A small encoder-decoder audio transcriber, trained from scratch.
Model: 23.2M parameters, encoder arch tdnn.
Training: muon at rate 0.0027, 5100 steps.
Data: trained on read English sentences (LibriTTS-R), 15625 training examples, 15.7 epochs.
Rows from block 6 of the text decoder, named by matrix and row number. Rows with one number belong to one attention dimension. Each number is 128 + 24 x the weight over its row's rms, rounded and kept within 0 to 255. All counts start at 0. After the name is the row's rms in percent of the matrix's.
# v: attention value (decoder.blocks.6.attn.v.weight, 384x384), inputs 64-127
# proj: attention output (decoder.blocks.6.attn.proj.weight, 384x384, transposed), outputs 64-127
v.243 095 [128 109 126 144  85 109 117 141 168 112 108  97 142 122 130 179 123  86 132 106  99 138  98 115 151 141 132 158 120 143 137 120 133 108 160 143  89 123 111 109 149 125  88 127 133 121 122 117 101  73 170 107 128 119 112 192  87 142 134 114  82  61 150 123]
proj.243 091 [159 105 106 115 141 146 133 100 110 148 132 144 151 137 108 119 159 146 140 146 120  99 130 151 151 135 156 112 115 129  93  85 116 119 151 144 109 138 157  89  70 143 122 124 147 152 114 137 116 136 146 148 146 137 137  99 137 114  88 129 160 118 133 191]
v.244 102 [135 146  84 108 121 118 121 163 123 109 138 181 144 121 134 129 137 143 158 185 118 126 109 160  58 136 137 127 119 216 115 144 150  97 117 148 152 114 112 121 173 100 117 155 124 152  95 134 136 155 115 114 129 131 160 119 118 157 147 171 164 131 117 154]
proj.244 103 [140 140 177 133 139 136  88 139 127 144 134  81 134 138 142 151 102 111 118  89 154 132 135  88 178  82 114 155 116 118 115 114 111 105 156 157 115 183 127 145 109 154 132 115 136 156 123 157 130 118 146 114 130 119  29 113 108 123 137  83  91 115 108 126]
v.245 092 [166 135 117 162 167 119 123 158  93  99 191 147 116 162 156 100  84 132 106 163 152 149 137 137 150 142 171 124 116 117 125  54 131 146 138 126 141 105 130 150  86 150 121  82 122 156 107 183 126 163 156 110 123 176 124 146 127 154 128 144 151 120 134 158]
proj.245 090 [161 128 132 154 101 118 142 118  96 156 109 125 152 101  88 120 131 103 136 123  72 175  87 112 117 125  86 130 144 131 144 170 158 131 121 131  87 132 122 109 115 122 108 169 116 151  99 111 106 130 121 159 152 109 126 139 139  93 143 111 134  86 182  94]
v.246 100 [114 158 118 137 112 170 121 145 152 109 116 137 103 120 127 117 162 108 123 151 128  96 134 134 114 140 155  97 121 155 119 155  78 149 111 140  86 133 132 146 157 126 134  99 152 122 135 132 128 115 134 116 141 126 113 132 100 123 143 134 149  80 103 112]
proj.246 097 [ 96 126 113 119 106 158 139 128 122 156 166 127 159 120 147 150  80 130 137 145 134 152 140 130 126 140 150 171 150 155 120  95 125 117 127 115 132 142 112 124  97 133 121 126 102 123 137  85 133 125 121 119 135 179 144 101 136 141  59 127 106 166 161 106]
v.247 090 [123 148 147 167 122 100 135  99 122 143 120 112 132 126  97 114 133 123 118 152 112 133 140 134 140 129 101 155 133 139  84 120 139 111 148 138 101 146 109 118 123 113 131 137 156 118 152 129 156 108 121 121 119  93 154 153 104  95 134 134 139 104 142 134]
proj.247 097 [158 117 121 135 126 116 115 127  99 124 114 144 136 131 150 130 122 156 133 107 135 130 148 118  90 136 143 159 140 116 170 112  83 155 111 138 170 142 131 108  82 137 139 146 124 151 105 131 117 116 125 147 158  67 130  91 163 165 112 145 115 139 125 156]
v.248 091 [129 136 123 140 138 127 103 112 164 182 116 102  88 109 115 129 125 135 154 100 104 130 120 112 133 131 114 139 147  98  97  99  90 143 100 104  96 108 115  96 156 114 126 156 115 111 152 120 144 132 121 135 103 148  93 155  98 164 142 120 149 116 132 158]
proj.248 094 [143 163 140 134 124 139 135 120 109 111 146 125 124  93 150  92 102 153 142 132 101 161 149 107 126 146 106 181  99 129 142 114 139 120 143 124 150 136 147 136 116 179 136 151 122 190 103 117  87 122 116  94 139 131 150  99 136 107 124 148 144 117 134 121]
v.249 097 [104 139 151  98  94 120 137 132 179 148 147 119 145 129 114 149 132 157 135 100 140 187 146 155 115  88 111 149 125 103 165 140 125 122 155 147 101 141 139  96 175 108 154 190 106 137 138 133 113 131 150 128 155 162 126 137 115 162 121 170 142 128  69 130]
proj.249 094 [141 116 136 146 136 153 120 145 149 107 140 120 129 129 130  79 128 136 116 132 160 145 125  72 165 144  94 110 175 144 143 136 119 110 106 121 127  93 121 100 112 139 128  92 106 102 141 134 134 111  87 105  96  97 102  95 140 118 153  76 156  92 183 166]
v.250 101 [110 108 115 112 101 121 159 107 110 160 113 127 171 115 142 125 185 167 127 165 150 163 162 109  87 147 117 113 131 132 131 143 141 113 131 137 103 110 114 162 118 115 126 135 176  81 130 147 130  98 149 134 154 110 143 126 139 126 156 170 124 138 107 125]
proj.250 107 [130 106 121 124 162 120 138 154 104 119 156 136 147 133 150 180 104 113 122  83 120 100 141  99 144 110 124  98 134 109 135 118  79 106 150 145 184 159 109 118  91 143 135 109 119 109 140 134 124 135 125 146 127 148 139 128 138 132  75  91 152  78 133 114]
v.251 109 [139 122 166 139 154 154 157 116  93 103 120 163 151 160 131 106 163 142 132 156 140 121 159 145  93 124 116 101 159 140 129 117 117 148 116 165 112 146 119 126 120 134  85  81 106 157 128 151 115 101 145 154 113 132 161 109 140 130 122 144 147 129 147 152]
proj.251 105 [ 86 126  83 158 109 121 135 129 130 128  96  89 151  93 135 173 102 107 145 121 100 148 148 109 128 148 117 110 123  89 118 147  97 114 118 118 175 139 135  90 124 151 130 151 119 145 144  80 154 123 149 170 137 123  87 133 119 116 135 120 142 105 124 138]
v.252 089 [114 132 134 170 127 109 142 156 116 117 104 118 128 127 158 174 116 166 148 144 144 116 141 133 103 115 143 138 132 141 164 102 136 125 168  94 155 130  92  77 138 211 144 149 124 142 131 186 134 114 124 163 142 120 141 118  88 121  81 173 117 138 170 104]
proj.252 091 [129 105  94 137 125 108 139 137 112 128 155 127 121 134 133 104 131  93 120  73 129 124 110 186 110 127 123 124 106 124 119 176 154 142 102 106 114 129 134 148 134  94 107  84 132 133 106  82 136 107 118 139 119 129 101 136 116 145 155 126 142 154 167 134]
v.253 091 [ 89 125 174 153 130 131 201 131 120 116  87 115 137 146 138 104 121 152  79 152 123 116 188 144 105 101 105 136 124  89 129 159 134 157  89 122 156 130 115  94 119 160 134 158 127  91  80 152 162 112 103 135 159 138 109  94 105 117 149 142 186 153 157 138]
proj.253 089 [148 119 135 109 139 100 128 114 118 125 119  81 169  90 123 139 151 114 176 107 131 130 100 122 148 129  91 107 151 150 157 127 119 126 141 136 101 143 121 118 148  98 110 115 105 159 151  83 127 126 155 135 146 120 124 119 117 155 143 115 117 139 114 135]
v.254 090 [137 110 160 147 164 140 104  94 118 184 155 159  92 101 103 118 135 135 138 116 114 152 168  87 111  66 107 134 148  81 131 123 142 140  94 177 103 147 108 136 150 164 155 133 159 155 108 155 138 100 148 109 131 131 130 110 170 133  94 131 135 116 118 131]
proj.254 095 [107 129 115  90 135 109  86 148 153  98 117 138 155 128 132 112 146 130 144  98 101 110 137 160 103 168 131 123  88 133 144  98 140  95 135  58 108 109 130 138  97 109  81 141 117 135 107 137 102 159 111 115 121 131 108 139 150 152 107  88 148 132 148 130]
v.255 099 [138 127 110 131 130 155 155 121 161  95 135 157 160 118 139 131 150 117 121 133 170 154 121 156 141 128  91 120 103 109 122 131 174 108 146 108 169 129 145 151 104 110 124 140 156 141 216  80 140 154 128 129 152 136 137 120 184 138 117 151 121 137  91  93]
proj.255 101 [107 140 147  71  99 160 100 109 121 120 143 132 136 164 116 124  98 163  96 171 126  98 113 107 136 120 109  78 149  75 154 130 106 127 134 111 109 145 164 105 136 105 121 120  89  95  93 141 149 119 103  99 151 124 119 125 133 158 128 146 135 113 153 128]
v.256 097 [132 125 143 119  99 120  93 112 137 141 119 109 110 116 119 138 128 112 105 107 110  97 157 150 126 128 112 110 129 122 152 162 107 140 149 120 142 170 157 142 108 112 127  70 203 113 144 129 156 109 104 135 146 110 154  88 133 121 105 109 154 143 116 145]
proj.256 100 [ 99 115  98 123 128 106 103 133 121 156 130 136  76 151 124 129 140 129  96  97 132 191 159 112 110 118 191 166 172 137  93 108 129 129 146 152 148 102 142 103 150 136 141 151 110 134 122 119 113 116 165 148 165 149 116 117 135 130  76 147 152  56 115  99]
v.257 095 [113 125 116 140 120 107 105 147 123 151 105 151 152 103 109 128 151  96 140 138 131 144 135 121 121  86  83 132  90 136 131 115 133 124  74 107 124 140 131 153 149 130 115  95 170 131  87 162 156 108 153 114 150 112 105 165 130 127 120 140 119 168 131 111]
proj.257 093 [ 82 133 157 132 140 140 123 114 100 137 147 144  99 194 103 105 127 168 116 146 133  84  80 147  72 109 119 100 135 120 148 141 126 148 145 158 151 147 184 128 146 126 140 128 121 108 138 115 127 133  94 150  92 164 131 145 103 128  94  93 129 149 124 166]
v.258 098 [124 136 119 132  88 126  63  68 106 130 101 126 160 179 130 129 125 140 113 151 181 149 125 121 114 109 122 189 130 129  92  91 133 103  92 153 157 125 146 137 141 112 108 155 115 108 162 152 138  78 143 150 140 158 133 160 127 154  92 122 162 145 110 124]
proj.258 097 [127 190 172  69 178 130 178 157 124 110 152 142  99 151 124 123 118  73 110 140 162 144 131 153 142 137 120 119 102 110 169 102 144 119 113 132 133 126 157 137 130 165  94 136 157 123 105 135 101 161  76 151 137 149  98  91 129 109 129  99 118 177 205 121]
v.259 098 [ 93  80 125 124 145 166 118 109 136 116 130 130  93 151 147  85 124  89  95 109 172 182 124 168 135 148 152 106 133  87 161 130 176 109  92  69 128 118 103 171 115 107 131 143 113 139  92 120 118 148  85 106  94  93 159 154 135 152 140  96 126 161 125 118]
proj.259 097 [115 158 108 142 100 122 126 145  90 118 131  97 159  93 123 139 139 163 137 163 155 104 110 108 131 153 132  85 126 141  94 122 116 139 138 183 148 133 196  92  92 137 153  68 150 125 141 136 142 123 167 134 125 138  92 118 148 126  80 182 115 118 142 180]
v.260 103 [106 129 146 157 130 132 131 131 147  78 156 116 110 101 136 125 147 119 119 150 100  86 166 133 130 155 154  99 112 163 152 164 101 145  92 141 108 118 128 109 111 141 130  54  89  81 112 115 128 118 146 115 127  99 120  98 141 127 130 177 131 126 190 129]
proj.260 105 [119 110 123 151 139 130 145 183 126 104 132 159 114 161 150 134 114  98 115 107 126 118 104 149 164 152 117 134 102 131 125 120 140 135 140 126  90 188 117 122 124  96 164 141 130 145 154 115 153 142 148 162 139 149 103 150 115 101 144 114  95 142  99  94]
v.261 109 [100 136 115 119  62 155 144 166 122 108 155 109 101  91 123 101 112 114 131 136  74 112  95 137 110 115 131 167 143 131 110 131 173  88 122 151 132 139 162 180 151 125 152 133  86 119  93 182 136 152 119 145  72 131 121 141 156 141 159 134 136 149 144 145]
proj.261 104 [175  94 129 177 153 110 150 150 110 144 108  95 104 169 105 137 147 106 150 132 185 124 124 128 152 113 129 115 161 179 159 119 113 172  74 120 141 142  86 114  97 138 163 123 135  84 141  99 118 112 115 153 145 140 135 100 151 106 137 124 133 117 106 164]
v.262 101 [163 130  95 102 108  90 134 144 136 103  99 117 115 115 129  97 134  93 146 110 111 131 152 139 155 160 137 135 155 169 114  89  82 155 141 142  77 127 122 153 151 109 107 121 130 120 178  86 144 101 115 148 145 119 139 115 163 119  72 127 116 143 129 129]
proj.262 096 [131 116 104 143 170 154 118 162 108 133 146 149 142 113 165 145  92 112  77 127  85 133 146 108 144  75 146 138  91 166 167 118 123 132 133 113 123 109 167 103 109 133 132 147 166 139 103 164 121 117 138 122 121 125 157 117 115 157 152  91 130 131 131 159]
v.263 101 [ 93 108 145 134 131 102  66 127 141 107 133  92 127 135 133  90 125 132 142 137 182 103 151 129 135 124  94 104 115  97 108 119 131 122 158 123 101 136 135 141 106  94 165 158 122 136 145 125 191 112 121 100 114 113 105 114 118  99 140 109 112 125 133 116]
proj.263 095 [124 137 170  99  71 133 168 147 160 133  83 129 103 143  98 147 131  98 130 128 117 105 141 127 139 120 144 126 115  89 115 126 134  94 136  89  99 109 106 140 148 152 134 106 142 159 143  93  84 135 112 136 135 116 126 139 106 147 146 130 136 106 155  75]
v.264 097 [ 77 166 111 149 140 105 115 148 130 146 128 104 118 106 111 154 123  95 107 156 113 121 127 123 138 101 113  90 124 130 127 108 131 124  93 103 134 150 130 145 155 140 127 128 156 140 127 112 122 149 140 110 140 119 105 146 134 122 119 106 155 121 156 143]
proj.264 104 [172 115 151 111 108 208 106 109 166 153 127 123 138 152 138  78 130 124 111 137 143 102 140 147 119 131 142 128 144 176 140 167 145 113 120  92 134 157 150 145 133 120 127 111 116 102 106 155 126 108 125 119 166 152 138 137 142 111 137 141 112 101 140  61]
v.265 092 [185 143 140 139 107 136 146 120 143 141 121 155 143 110 170 141 115 152 142 137 170 116 142 110 119 137 109 130 149 102 149 138 116  89 122 128 104 114 140 168 122  96 152 139  73 113  92 142 167 134  88 105 159 101 123 102  91 114 140 119 118 109 116 117]
proj.265 094 [112 114  97 169 144 138  98 139 144 131 142 144 116 133 137 119 164  92 114 153 105 111 123 142 115 106 128  96 153 135 107 163 109  97 104  97 116 130 134 154 108 132 125 115 125 181 156 112  84 165 137 136 144 120 130 158 152 153 139 147 146 145 138 110]
v.266 094 [159 132 119 111 100 160 134 123 161 146  85 130 159 136 182 136 149 188 160 147 137 121 124 106 102 117 125 119 145 146 121 106 189 116 127 165 125 129 137 120 134 164 133 158 134 136 156  78  95 113 121 157  98 135 134 126 110 102 129 103 108 119 123 132]
proj.266 094 [113 114 140 162  72 119 128 143 154 101 125 123  98 134 145  95  84  99 110  97 147 102 112 142  72 124 112 116  81 103 162  84 113 100 136  99 100 162 119 136 106 125 106 113 130 127 120 147 110 138 136 112 126 111 120 132 127 151 142 123 113 146 111 105]
v.267 101 [106  91 112 143 143 127  91 103 140 112 125 135 152 128  80  56 160 147 126 131 113 120 123 111 165 121 165 110 125 140 181 127 107 114 120 172 134 140 135 113  98 122 130 115 136 118 120 155 146 138 118 127 138  68  76 166 111 178  90 100 114 112  76 112]
proj.267 100 [112 148 172 120 143 127 122 162 123 129 127 154  94 159 147 159  67  95  96 130 140 111  96 122 143 129 115 135 156 126 142 102 135 171  94 100  93 122 128 161 138 149 108  97 109 122  95  97 131 129 112 129 160 165 149 155 105 154 115 116 180 139 156 142]
v.268 106 [164 123 126 161 157 109 140 139 133 136 149 130 108 117 144 147 112 129 119  87 132 126  90 141  94 135 125 131 157 105 130  76  94 133 104 148 140 175 120 132 124 170 110 109  92 143 108  91 129 130 136 111  89 120 125 102 162 137 151 127 137 128 142 108]
proj.268 104 [ 89 136 118 115 128 156 111 135 108 110 108 117 164 111 132 122 128 105 114 155 108  97 149 142 108 124 143 150 133 181 131 153 124 142 152 131 111 100 145 135 168 137 151 157 105 102 145 149 104 135  99 165 159  68 132 143  93 120  89  95 148 145 159 107]
v.269 096 [150  95 113 141 155 165 131 163  97 114 138 141  91 153 132 118 128 152 111 175 110 110 159 144  85 107  86 120 126 134 130 134 121 119 152 119 132 145  88 101 130 133 152  98 167 117 127 108 151  95 133 111 116 170  98 141 144 138 127 131 125 135 130 147]
proj.269 100 [108 165 136 182  96 119 120 112 166 134 105  83 156 172 139 127 134 166 104 116  87 125 123 123 114 181 135 115 181 130  89 106 117 162  96 113  98 126 119 130 136 155  93 154 109 156 155 108 138 149 106 174 120  95 100 154 145 130 122  88 136 148  93 105]
v.270 100 [ 80 135 125 126 115 128 132 124 198 138  88  79 160 163  94 146 128 139 126 112 160 138 102 112 138 144 138  97 123 140 133 158 144 147 136 143 153 122 104 106 119 139 117 106 138 130 146 120 159 120 169 130 147 117 160 145 150 166 137 170 123 119 146  83]
proj.270 101 [146 125 125 124 148 170 168 133 117  76 158 137 153  92 152  99 139 111 145 130  78 154 110 134 151 119 119 119 143 144 148 114 100 145 114 159 169 131 110 144  97 113 102 153 148 146 156 191 108 135 107 110 148 114 132 117 134 119  97  85 154 111 120 151]
v.271 099 [135 145 137 134 107 183 166 101 144 139 147 156 126 183 132 129 101 175 180 138 107 117 113 136 109 151 155 120 165 123 125 157 108 118 124 140 115 100 122 128 160 137 129 170 104 140  81 121 148 149 132  75 163 124 148 124  85 115 153 161 111 113  93 114]
proj.271 094 [127 128 126 130 143 110  98 107 119 123 194 137 131  51 114 121 110 131 156 151 131 102 143 134 132 128 121 138 126 114  97 104 128 160 112  92 104 131 130 112  95 131  81 121 134 121 151 115 114 137 117 134 141 129 158 168 119 152 135  86  86 126 115 150]
v.272 092 [118 116 154 124 118 160 114 142 161 102 148 123 117 121 132 120 104 121 144 128 105 163 122 144  68 177 133 106 179 104  82 105 131 149 146 138 147  77 105 120 133 100 132 138 118 126 142 130 146 149 172 124  95 151 143  92 137 123 127 164  98 120 142 141]
proj.272 092 [165 101 124 123 138 113 154 132 100 147  98 155 139 140 119 113 122  92 114 130 154 137 153 129 176 127 128 153  76 122 133 188 114 114 170 112 126 120 136 132 123 110 151  77 108 129 126 109  94 157  90 141 136 129 135 155  97 125 125  78 121 113 183 124]
v.273 103 [100 136  79 106  95 156  84 114  86 159  82 155 144 123 121 110  98 124 147 148 161 139 135 178 109 172  99 131 151 102  88 146 158 128 119 162 155 127  89  81  97 132  99 138 159  95 107 148 150 117 176 143 107  94 152 126  92  93 126 118 116 134 102 116]
proj.273 100 [106 112 154 108 154 121 169 142 163 126 154 111 159 123 144 146 136 107  95 108 126 172  85  96  98 157 118 168 139 101 133 109 157  96 115 116  98  92 146 179 135 100 144 115 143 115 151 110 111 161 103 133 131 111 143 120 135 165 102 155 135 159 128  87]
v.274 107 [144 128 133 136 154 102 149 109 164 131 187 131 122 140 160 146 100 154 138 114 165 130  99 142 114 132 136 148 128  64 137  88 148  59 156 137 152 121  98 146 128 135 142 154 132 160 137 133  83 114 138 131 112 131  72 120 132 103 121 141 132 172 187 129]
proj.274 111 [122 120 123 157  97 115 109 171 113 166  98  96 135 114 100  99 137 133 132 161  89  76 137 134  88 136 121 104 111 136 147 108  99  85 111 124 117 115 162 134 173 100 115 156 115 113 138 116 171  88 164 153 111 107 128 141 135 129 161  95 101 108 131  92]
v.275 102 [183 124 140 129 147 136 137 141 129 151 106 175  95 107 160 140 114 108 113  92 135 121 110 112 130 130 162 136  96 145 171 109 132 149 126 161 130 145 127 157 171 117 140 178 104 138 128 144 125 126  85 141 105 123 121 124 176 102  89 134 113 127 136 126]
proj.275 098 [108 131 113 143 144  90 132 143 136 143 112  92 122  99  95 121 151 143 109 153 139 159 123  97 110 111 106 153 131 121 131 128 142 143 118  88 112  97 114  76 165 157 122 105 154  88 115 126  90 131 145 149 129 139 150 159 117 117  85 155 140 110 135 145]
v.276 100 [ 95 126 146 111 186 124 116 149 146 118 138 131 144  87  95 122 120 103 117 125 161 114 144 136 157 138 111 129 109 160 147 141 141 148 189  98 134 143 119 167  96 149 117 143 110 102 113 137 123  96 137 139 166 130 106 148 114 143 137 136 145 173 133 151]
proj.276 100 [167 147 141 130 128 105 118 150 108  88 141 129 100 160 171 130 154 145 123 130 126 191 112 158 142  97 103 145 112 105 138 121 109 124 136 157 110  81 126  89 190 111 104 120 162 145 119 106 126 144 111 113 116 114 137  79 136 112 140 108 111 124 137  81]
v.277 102 [ 86  97 110 111 153 139  99 100 141 150 121 147 146 111 125 131 121 143 136 116 111 120 140 117 152 114 144 118 143 134 117 128 135 106 117 140 154  91 138 154 144 124 114 127 148 159 145  70 125 155 120 115 118 139 143 122 126 154 138 163 163 129 174  88]
proj.277 105 [110 138  97 129 142 119 148 164 155 136 130  92 114 168 139 107 166 140 169 159 124 166 162 144 106 125 132 125 119 104 158 110 122 124 145 111 122 172  99 110 157 143  88 146 149 118 140 115 136 166 114 144 124 164 136 109 119 121  99 142  76 102 128 110]
v.278 105 [124 133 124 146 122 121 157 104 118 125 144 154 117  98 161 107  94 153 111 120 109  92 189 153 124 148 135 121 104 129 135 126 125 135 136 189 163 100  74 104 151 111 167 139 114 134 153 129 130 115 154 148 104 159 141 144 123 135 107 142 147 133 117 109]
proj.278 104 [ 76 114 126 148 133 149  84 126 101 115 158  75 104 135  79 127 154 117 171 134 152 126 125 108 151  96 143 132 156 154  77 126 135 118  99 135 111  98 165 157 150 116 145  90 105 134 138 114 137  79 161 115 153  98  87 141 111  96 130 127  99 151 148 120]
v.279 098 [112 141  80  85  87 142 114 100 136 101 116 105 141  90 117 123 143 116 119 167  90 110 151 159 126 111 136 180 138 117  95 125 154 104 131 107 135 139 157 126 124 140  85  97 111  90 107 105 124 127 148 140 140 151 145 153 110 108  98 124 162 160  94 154]
proj.279 100 [142 122 138  80 115 132 154 125 148 140 143 131 134 160 173 116 119 163  96  98 137 173  81 159 110 124 108  83 124 145 163 149  94 150 145 140 143 116 168 141 150 126 147 109 146 106 139 106 131 155 108 146 146 133 125 101 138 125 123 128 134 151 138 129]
v.280 102 [100 114 125 173 116 135 123 167 122 177 188 153  83 105 131 125 131 157 174 109  76 101 102 113 124 100 105 138 141 108 129  69 129 121  61 139 111 103 134 124  91 127 118 144 157 118 130 142 137 168 104 144  86 124  94  87 116 107 115 145 151 133 143 195]
proj.280 102 [126 125 101 117  96 124 155 124 125 151 100 136 160 120  88 144 134 130  79 136 128 139 150 119 148 136 118 127 134 132 108 125 170 126 152  96 106 135 158 124 112 123 139 147  86 136 129 133 128 135 151 120 138 145 141 133 126 123  63 157  76 135 124 106]
v.281 102 [109 138 113 112 139 136  85  56 137 113 174  93 166 144  97 142 114 149 149 121 138 132 125 115 157 118  94 143 143 130 114 116 137 113 133 127 152  96 158 187 120 134 125 149 123 105 126 160 165 132 134 212 160 141 124 147 156 143 100 144  99 123 141 139]
proj.281 101 [148 138 134  99 105 147 164 157 170 143  93 146  80 113 165 130 129 129 163 114 179 119 134 135 126 125 151 127 117 111 158 121 128 156 143 126 144 155 141 116 175 102  63 128 130 115 113 119  81 127 156  92 124 129 123 122  92 120 165 117 141 146 110 130]
v.282 103 [161 165 144 169 103 115 160 123 124  77 110 173 129 148 119 150 123 136  89 113 167 136 155 153 107 126  93 112  97 112 116 138  96 136 169 104 103 141 150 129 161 145  98 119 141 188 117 131 103 132 109 134 110 140 131 102 141  94 184 134 160 111  98 126]
proj.282 098 [ 93 152  96 127 139 158 141 127 148 133 158 155 147 113 108 131 122 148 145 115 131 116 164 100 128 170 140 130  95 145 142 163  90 106 133 150 171 122 140 107 146 109 141 123  92 119 117 115 136 111 133 128 122 118 138 122 107 131 120 154  77 112 142 164]
v.283 098 [ 55 141 123 132 119 165 132 115 139 129 137 118 150 106  93 102 113 120 162  96 144  99 158 138 149 117 150 138 124 134 119 166 138 134 117 154 155 136 194 135  90 131 116 121 122 129 121 160 154 127 139 119 174  91 155 115 137 135 105 113 136 129 161 102]
proj.283 101 [173 158 150 116 140  95 143 127  91 121 142 163  79 136 125 137 145  76  77 130 126 137 119 113  97 137 116 124 115 136 149  86 139 137 111 128  97 141  74 148 117 138  96 122 183 158 147 116 125 132 170  93 112 128 129 130 131 102 133 147 113 178 126 140]
v.284 110 [124  86 119 142 148 106 117 145 122 108  73 139 125 124 106 103 141 116 159 111 121 132 102  96 121 105 141 132  89  89 135 148 187 145 132 119 127 110 180 125 122 112 159 110 128 130 132 144 155 158 130 141 126 130 107 159 158 150 131 113 143 116 141 108]
proj.284 103 [143  99 174 135 124 130 121  92 188  99 118  80 113 110 109 113 159  99 162 120 104  87 148 149 184 111 131  44 147 184 138 147 176 145 100 103 153 104 112 186 152 154 126 132 133 134 143 101  98  92 123 126 162 103 126 123 103 129 146 133 135 112 136 170]
v.285 109 [127  99 130  65 176 156 143 138 120 153 124  72 141 105 196 148  75 163 136 115 158 183 155 135  80  90 130 140 129 138  86  96 163 125 110 103 171 122 162 156  82 169 126  99 145 144 128 135 117 175 146 127 136 112  98 136 100 104 139 111 159 161 146 168]
proj.285 108 [108 189 151 137 147 131 131 113 149 124 126 147 136 112 103 146 134 103 151 148 178 150 141 108 125 123 159 116  96 150 139 132 115 172 135 180 107 143 112  79 100 124 102 134 130 128 120 107  80  97 127 135  94 143 164 112 159 138  84 183 145 167 121  83]
v.286 101 [117  96 105 149 109 141 120 127 157  70 133 122 157 203 104 128 127 124 148 100 120 118 127 117 137 169 180 124  55  90 121 155 118 113  99 102 118 163 141 147 131 142 134 132 168  94 141  73 131 116 153 132 119 144 164 156 142 138 135 170 159 141 151 100]
proj.286 102 [117  78 146 106 136 138 125 142 103 154 132  94  97 103 156 121 158 164  93  56 103 151  81 144 162 112 117 144 160 122 166 143 100 121 132 136 138 123 134 138 136 161 129 117 101 182  95 161 119 129  95 112 128 126 101 144 125 168 150 100 142 107 123 172]
v.287 101 [142 130 156 116 116 101  96 116 105 129 126 109  92 111 136 170  71 139 180 130 109 134 138 171 131 103  79 124 100  97 138 120 125  99 121 147 136 156 140 156 123 152 157 117  91 137 123 128 140 131 132  92 106 130 148 142  94 122 116  93 134 126 196 125]
proj.287 104 [121 151 118 138 117 173 160 137 128 147 146 154 149 121 105 129 114 159 117 115 140 103 105 102  99 141 142 144 140 126 130 156 145 137 131 144 103 102 139 110 130  78 123 133 150  93 147 122 136 121 128 123 123  90 132 137 168 105 139 151 137 127  75 114]
v.288 096 [148 129 126 163 151 102 113 120 143 110 115  82 122 169 129  89 110  95 142 115 102 119 118 142 144 121 148 120 131 115 144 137 107 115 145 113 109 104 111  95 138  85 185 156 115 125 128  86  98 171 125 124 158  92 110 100 119 122  86 160 168 138 140 101]
proj.288 094 [ 83 155 123  98 101 102 147 150 158 172 134 142 116 119 135 149 101 143 161 102 116 176 105 153 109 146 100 142 153 126 152 112 132 154 149 141 124  97 145 138 142 133 113 119 141 122 114 138 132  62 146 161 128 194 154 124 167 142 136 124 112 101 124 142]
v.289 106 [142 177 124 169 133 182 106 103 101 161  95 108 127  90 123 128  93 148 184 134 128 110 125 109 103 121 101 100 109  99  99 138 152 141 159 133 129  69 118  97  78 104 133 127 147 107  92 163 151 117 161 139 143  93 132 139 101 129 103 108 138 101 145  72]
proj.289 099 [145 103 143 116 123 140 142 159 115 134 133 137 131 156 152 148 132  90  94 120 110 129 138 158 143 124 125 162 135 128 115 117 105 110  97  54  71 164 137 127 167  83 142 145 118 151 132 108 151 134 153 146 155 160 145 129 122 124 127 121 109 149 139 182]
v.290 097 [107 160 122 127 168 129 132 120 101 118 124 121 145 142  73 152 129 108 124 145 140 103 153 118  94 136 159 162 134 162 102 138 173 124 125 139 135 125 122 106 113 131 103 153 171 152 132 139  90 129 140 114 145 125 125 112 154 147 102 141 167 106 163 171]
proj.290 098 [ 92 107  97 125 122 131 109 112 123  94 159 171 105 101 140 140 126 144 126 149 138  90 127 109 163 127 115  83 120 139 156 105 126 106 108 141 137  99  88 117 124 148  85  89 107 123  92 120 202 134 126 144 112  98 165 131 155  97 118 106 108 159 110 133]
v.291 096 [123 164  90 130 138 144  97 134 141 113  94 114 142 124 140 128 134 145 144 118 122 140 137 151 103 122 140 183 130 122 127 147 103 172  72  95 140 135 106 121 137 142 139 107 153 129 159 133  81 101 152 134  99  93 119 131  83 145 112 158 158 114 121 139]
proj.291 094 [164 132  79 125 172 147 137 118 128 128 131 120 162 102 194 121 120 131 120 157 126 105 125 104 164  94 125  89  88 154 144 181 103 119 128 118 111 138 120 115 118 123 115 147 107 158 135 115 142 153 161 131 125  93 123 126 113 160 144 124 141 158 113 110]
v.292 100 [122 143 116 136 142 122 139 112 125  97 136  88 142 155 144 134  81 134 122 168 134 154 128 116 117  90 121 117 126 106 117 105 143 105 148 101 148  80 131 161 166 153 123 134 142 134 107 152 156 102  99 137 130 169 115 111 143 128 140 167 152 154 130 146]
proj.292 100 [110 120  82 136 126 119 123 134 103 122 145 150 104 130 135 144 142 129 144 144  97 116 150 114 120 101 109 132  97 156 141 116 125 154  92 100 113 144 133 162 108  97 135 106 136 132 140 109 104 110 160 102 138 137 114 146 139 130 136  76 152 130 123 158]
v.293 097 [134 113 117 136 160 123 174 123 118  93 120 139 119 122  72 126 165 147  96 131  90 102 169 123 169 122 101  96  63 139 165 111 106 133 156 140 135 151 109 154  95 134 110 106 135  96  56 169 126 143 141 126 145  85  94 153 172  98 104 151 134 120 131 147]
proj.293 102 [153 137 170 120 128 157 103 146 122 130 152 149 103 109 150 125 137 108 147 135 153 136 160 147 102 146 169 131 181 110  86 149 159  97 132 100 127 124 115 138 135 131 116 151  89 159 209 114 148 137 155 170 116 146 111  97 106 148 142 116 118 155 116 176]
v.294 098 [122 118 130  99 146 121 102 121  91 111 153 179 108 144 167 108 141 135 127 138 106 132 111 142 155 116 149 113 178 154 112 135 136 114 128 143  95 142 138  94 132  97 148 149 108 129 135 132  73 138  80 196 121 124 147 194 177 105  88 128 112 141 128  99]
proj.294 097 [137  97 138 159 112 120 134 116 166 139  82  91 134 117 118 143 132 128 120  96 162 113  91  91 124 148 106 161 132  91 151 111 107 113 130 152 100 126 118 129 184 122 104 136 150 143  90 159 133 144 138 100 109 167 130 123  73  77 143 121 123 105 126  78]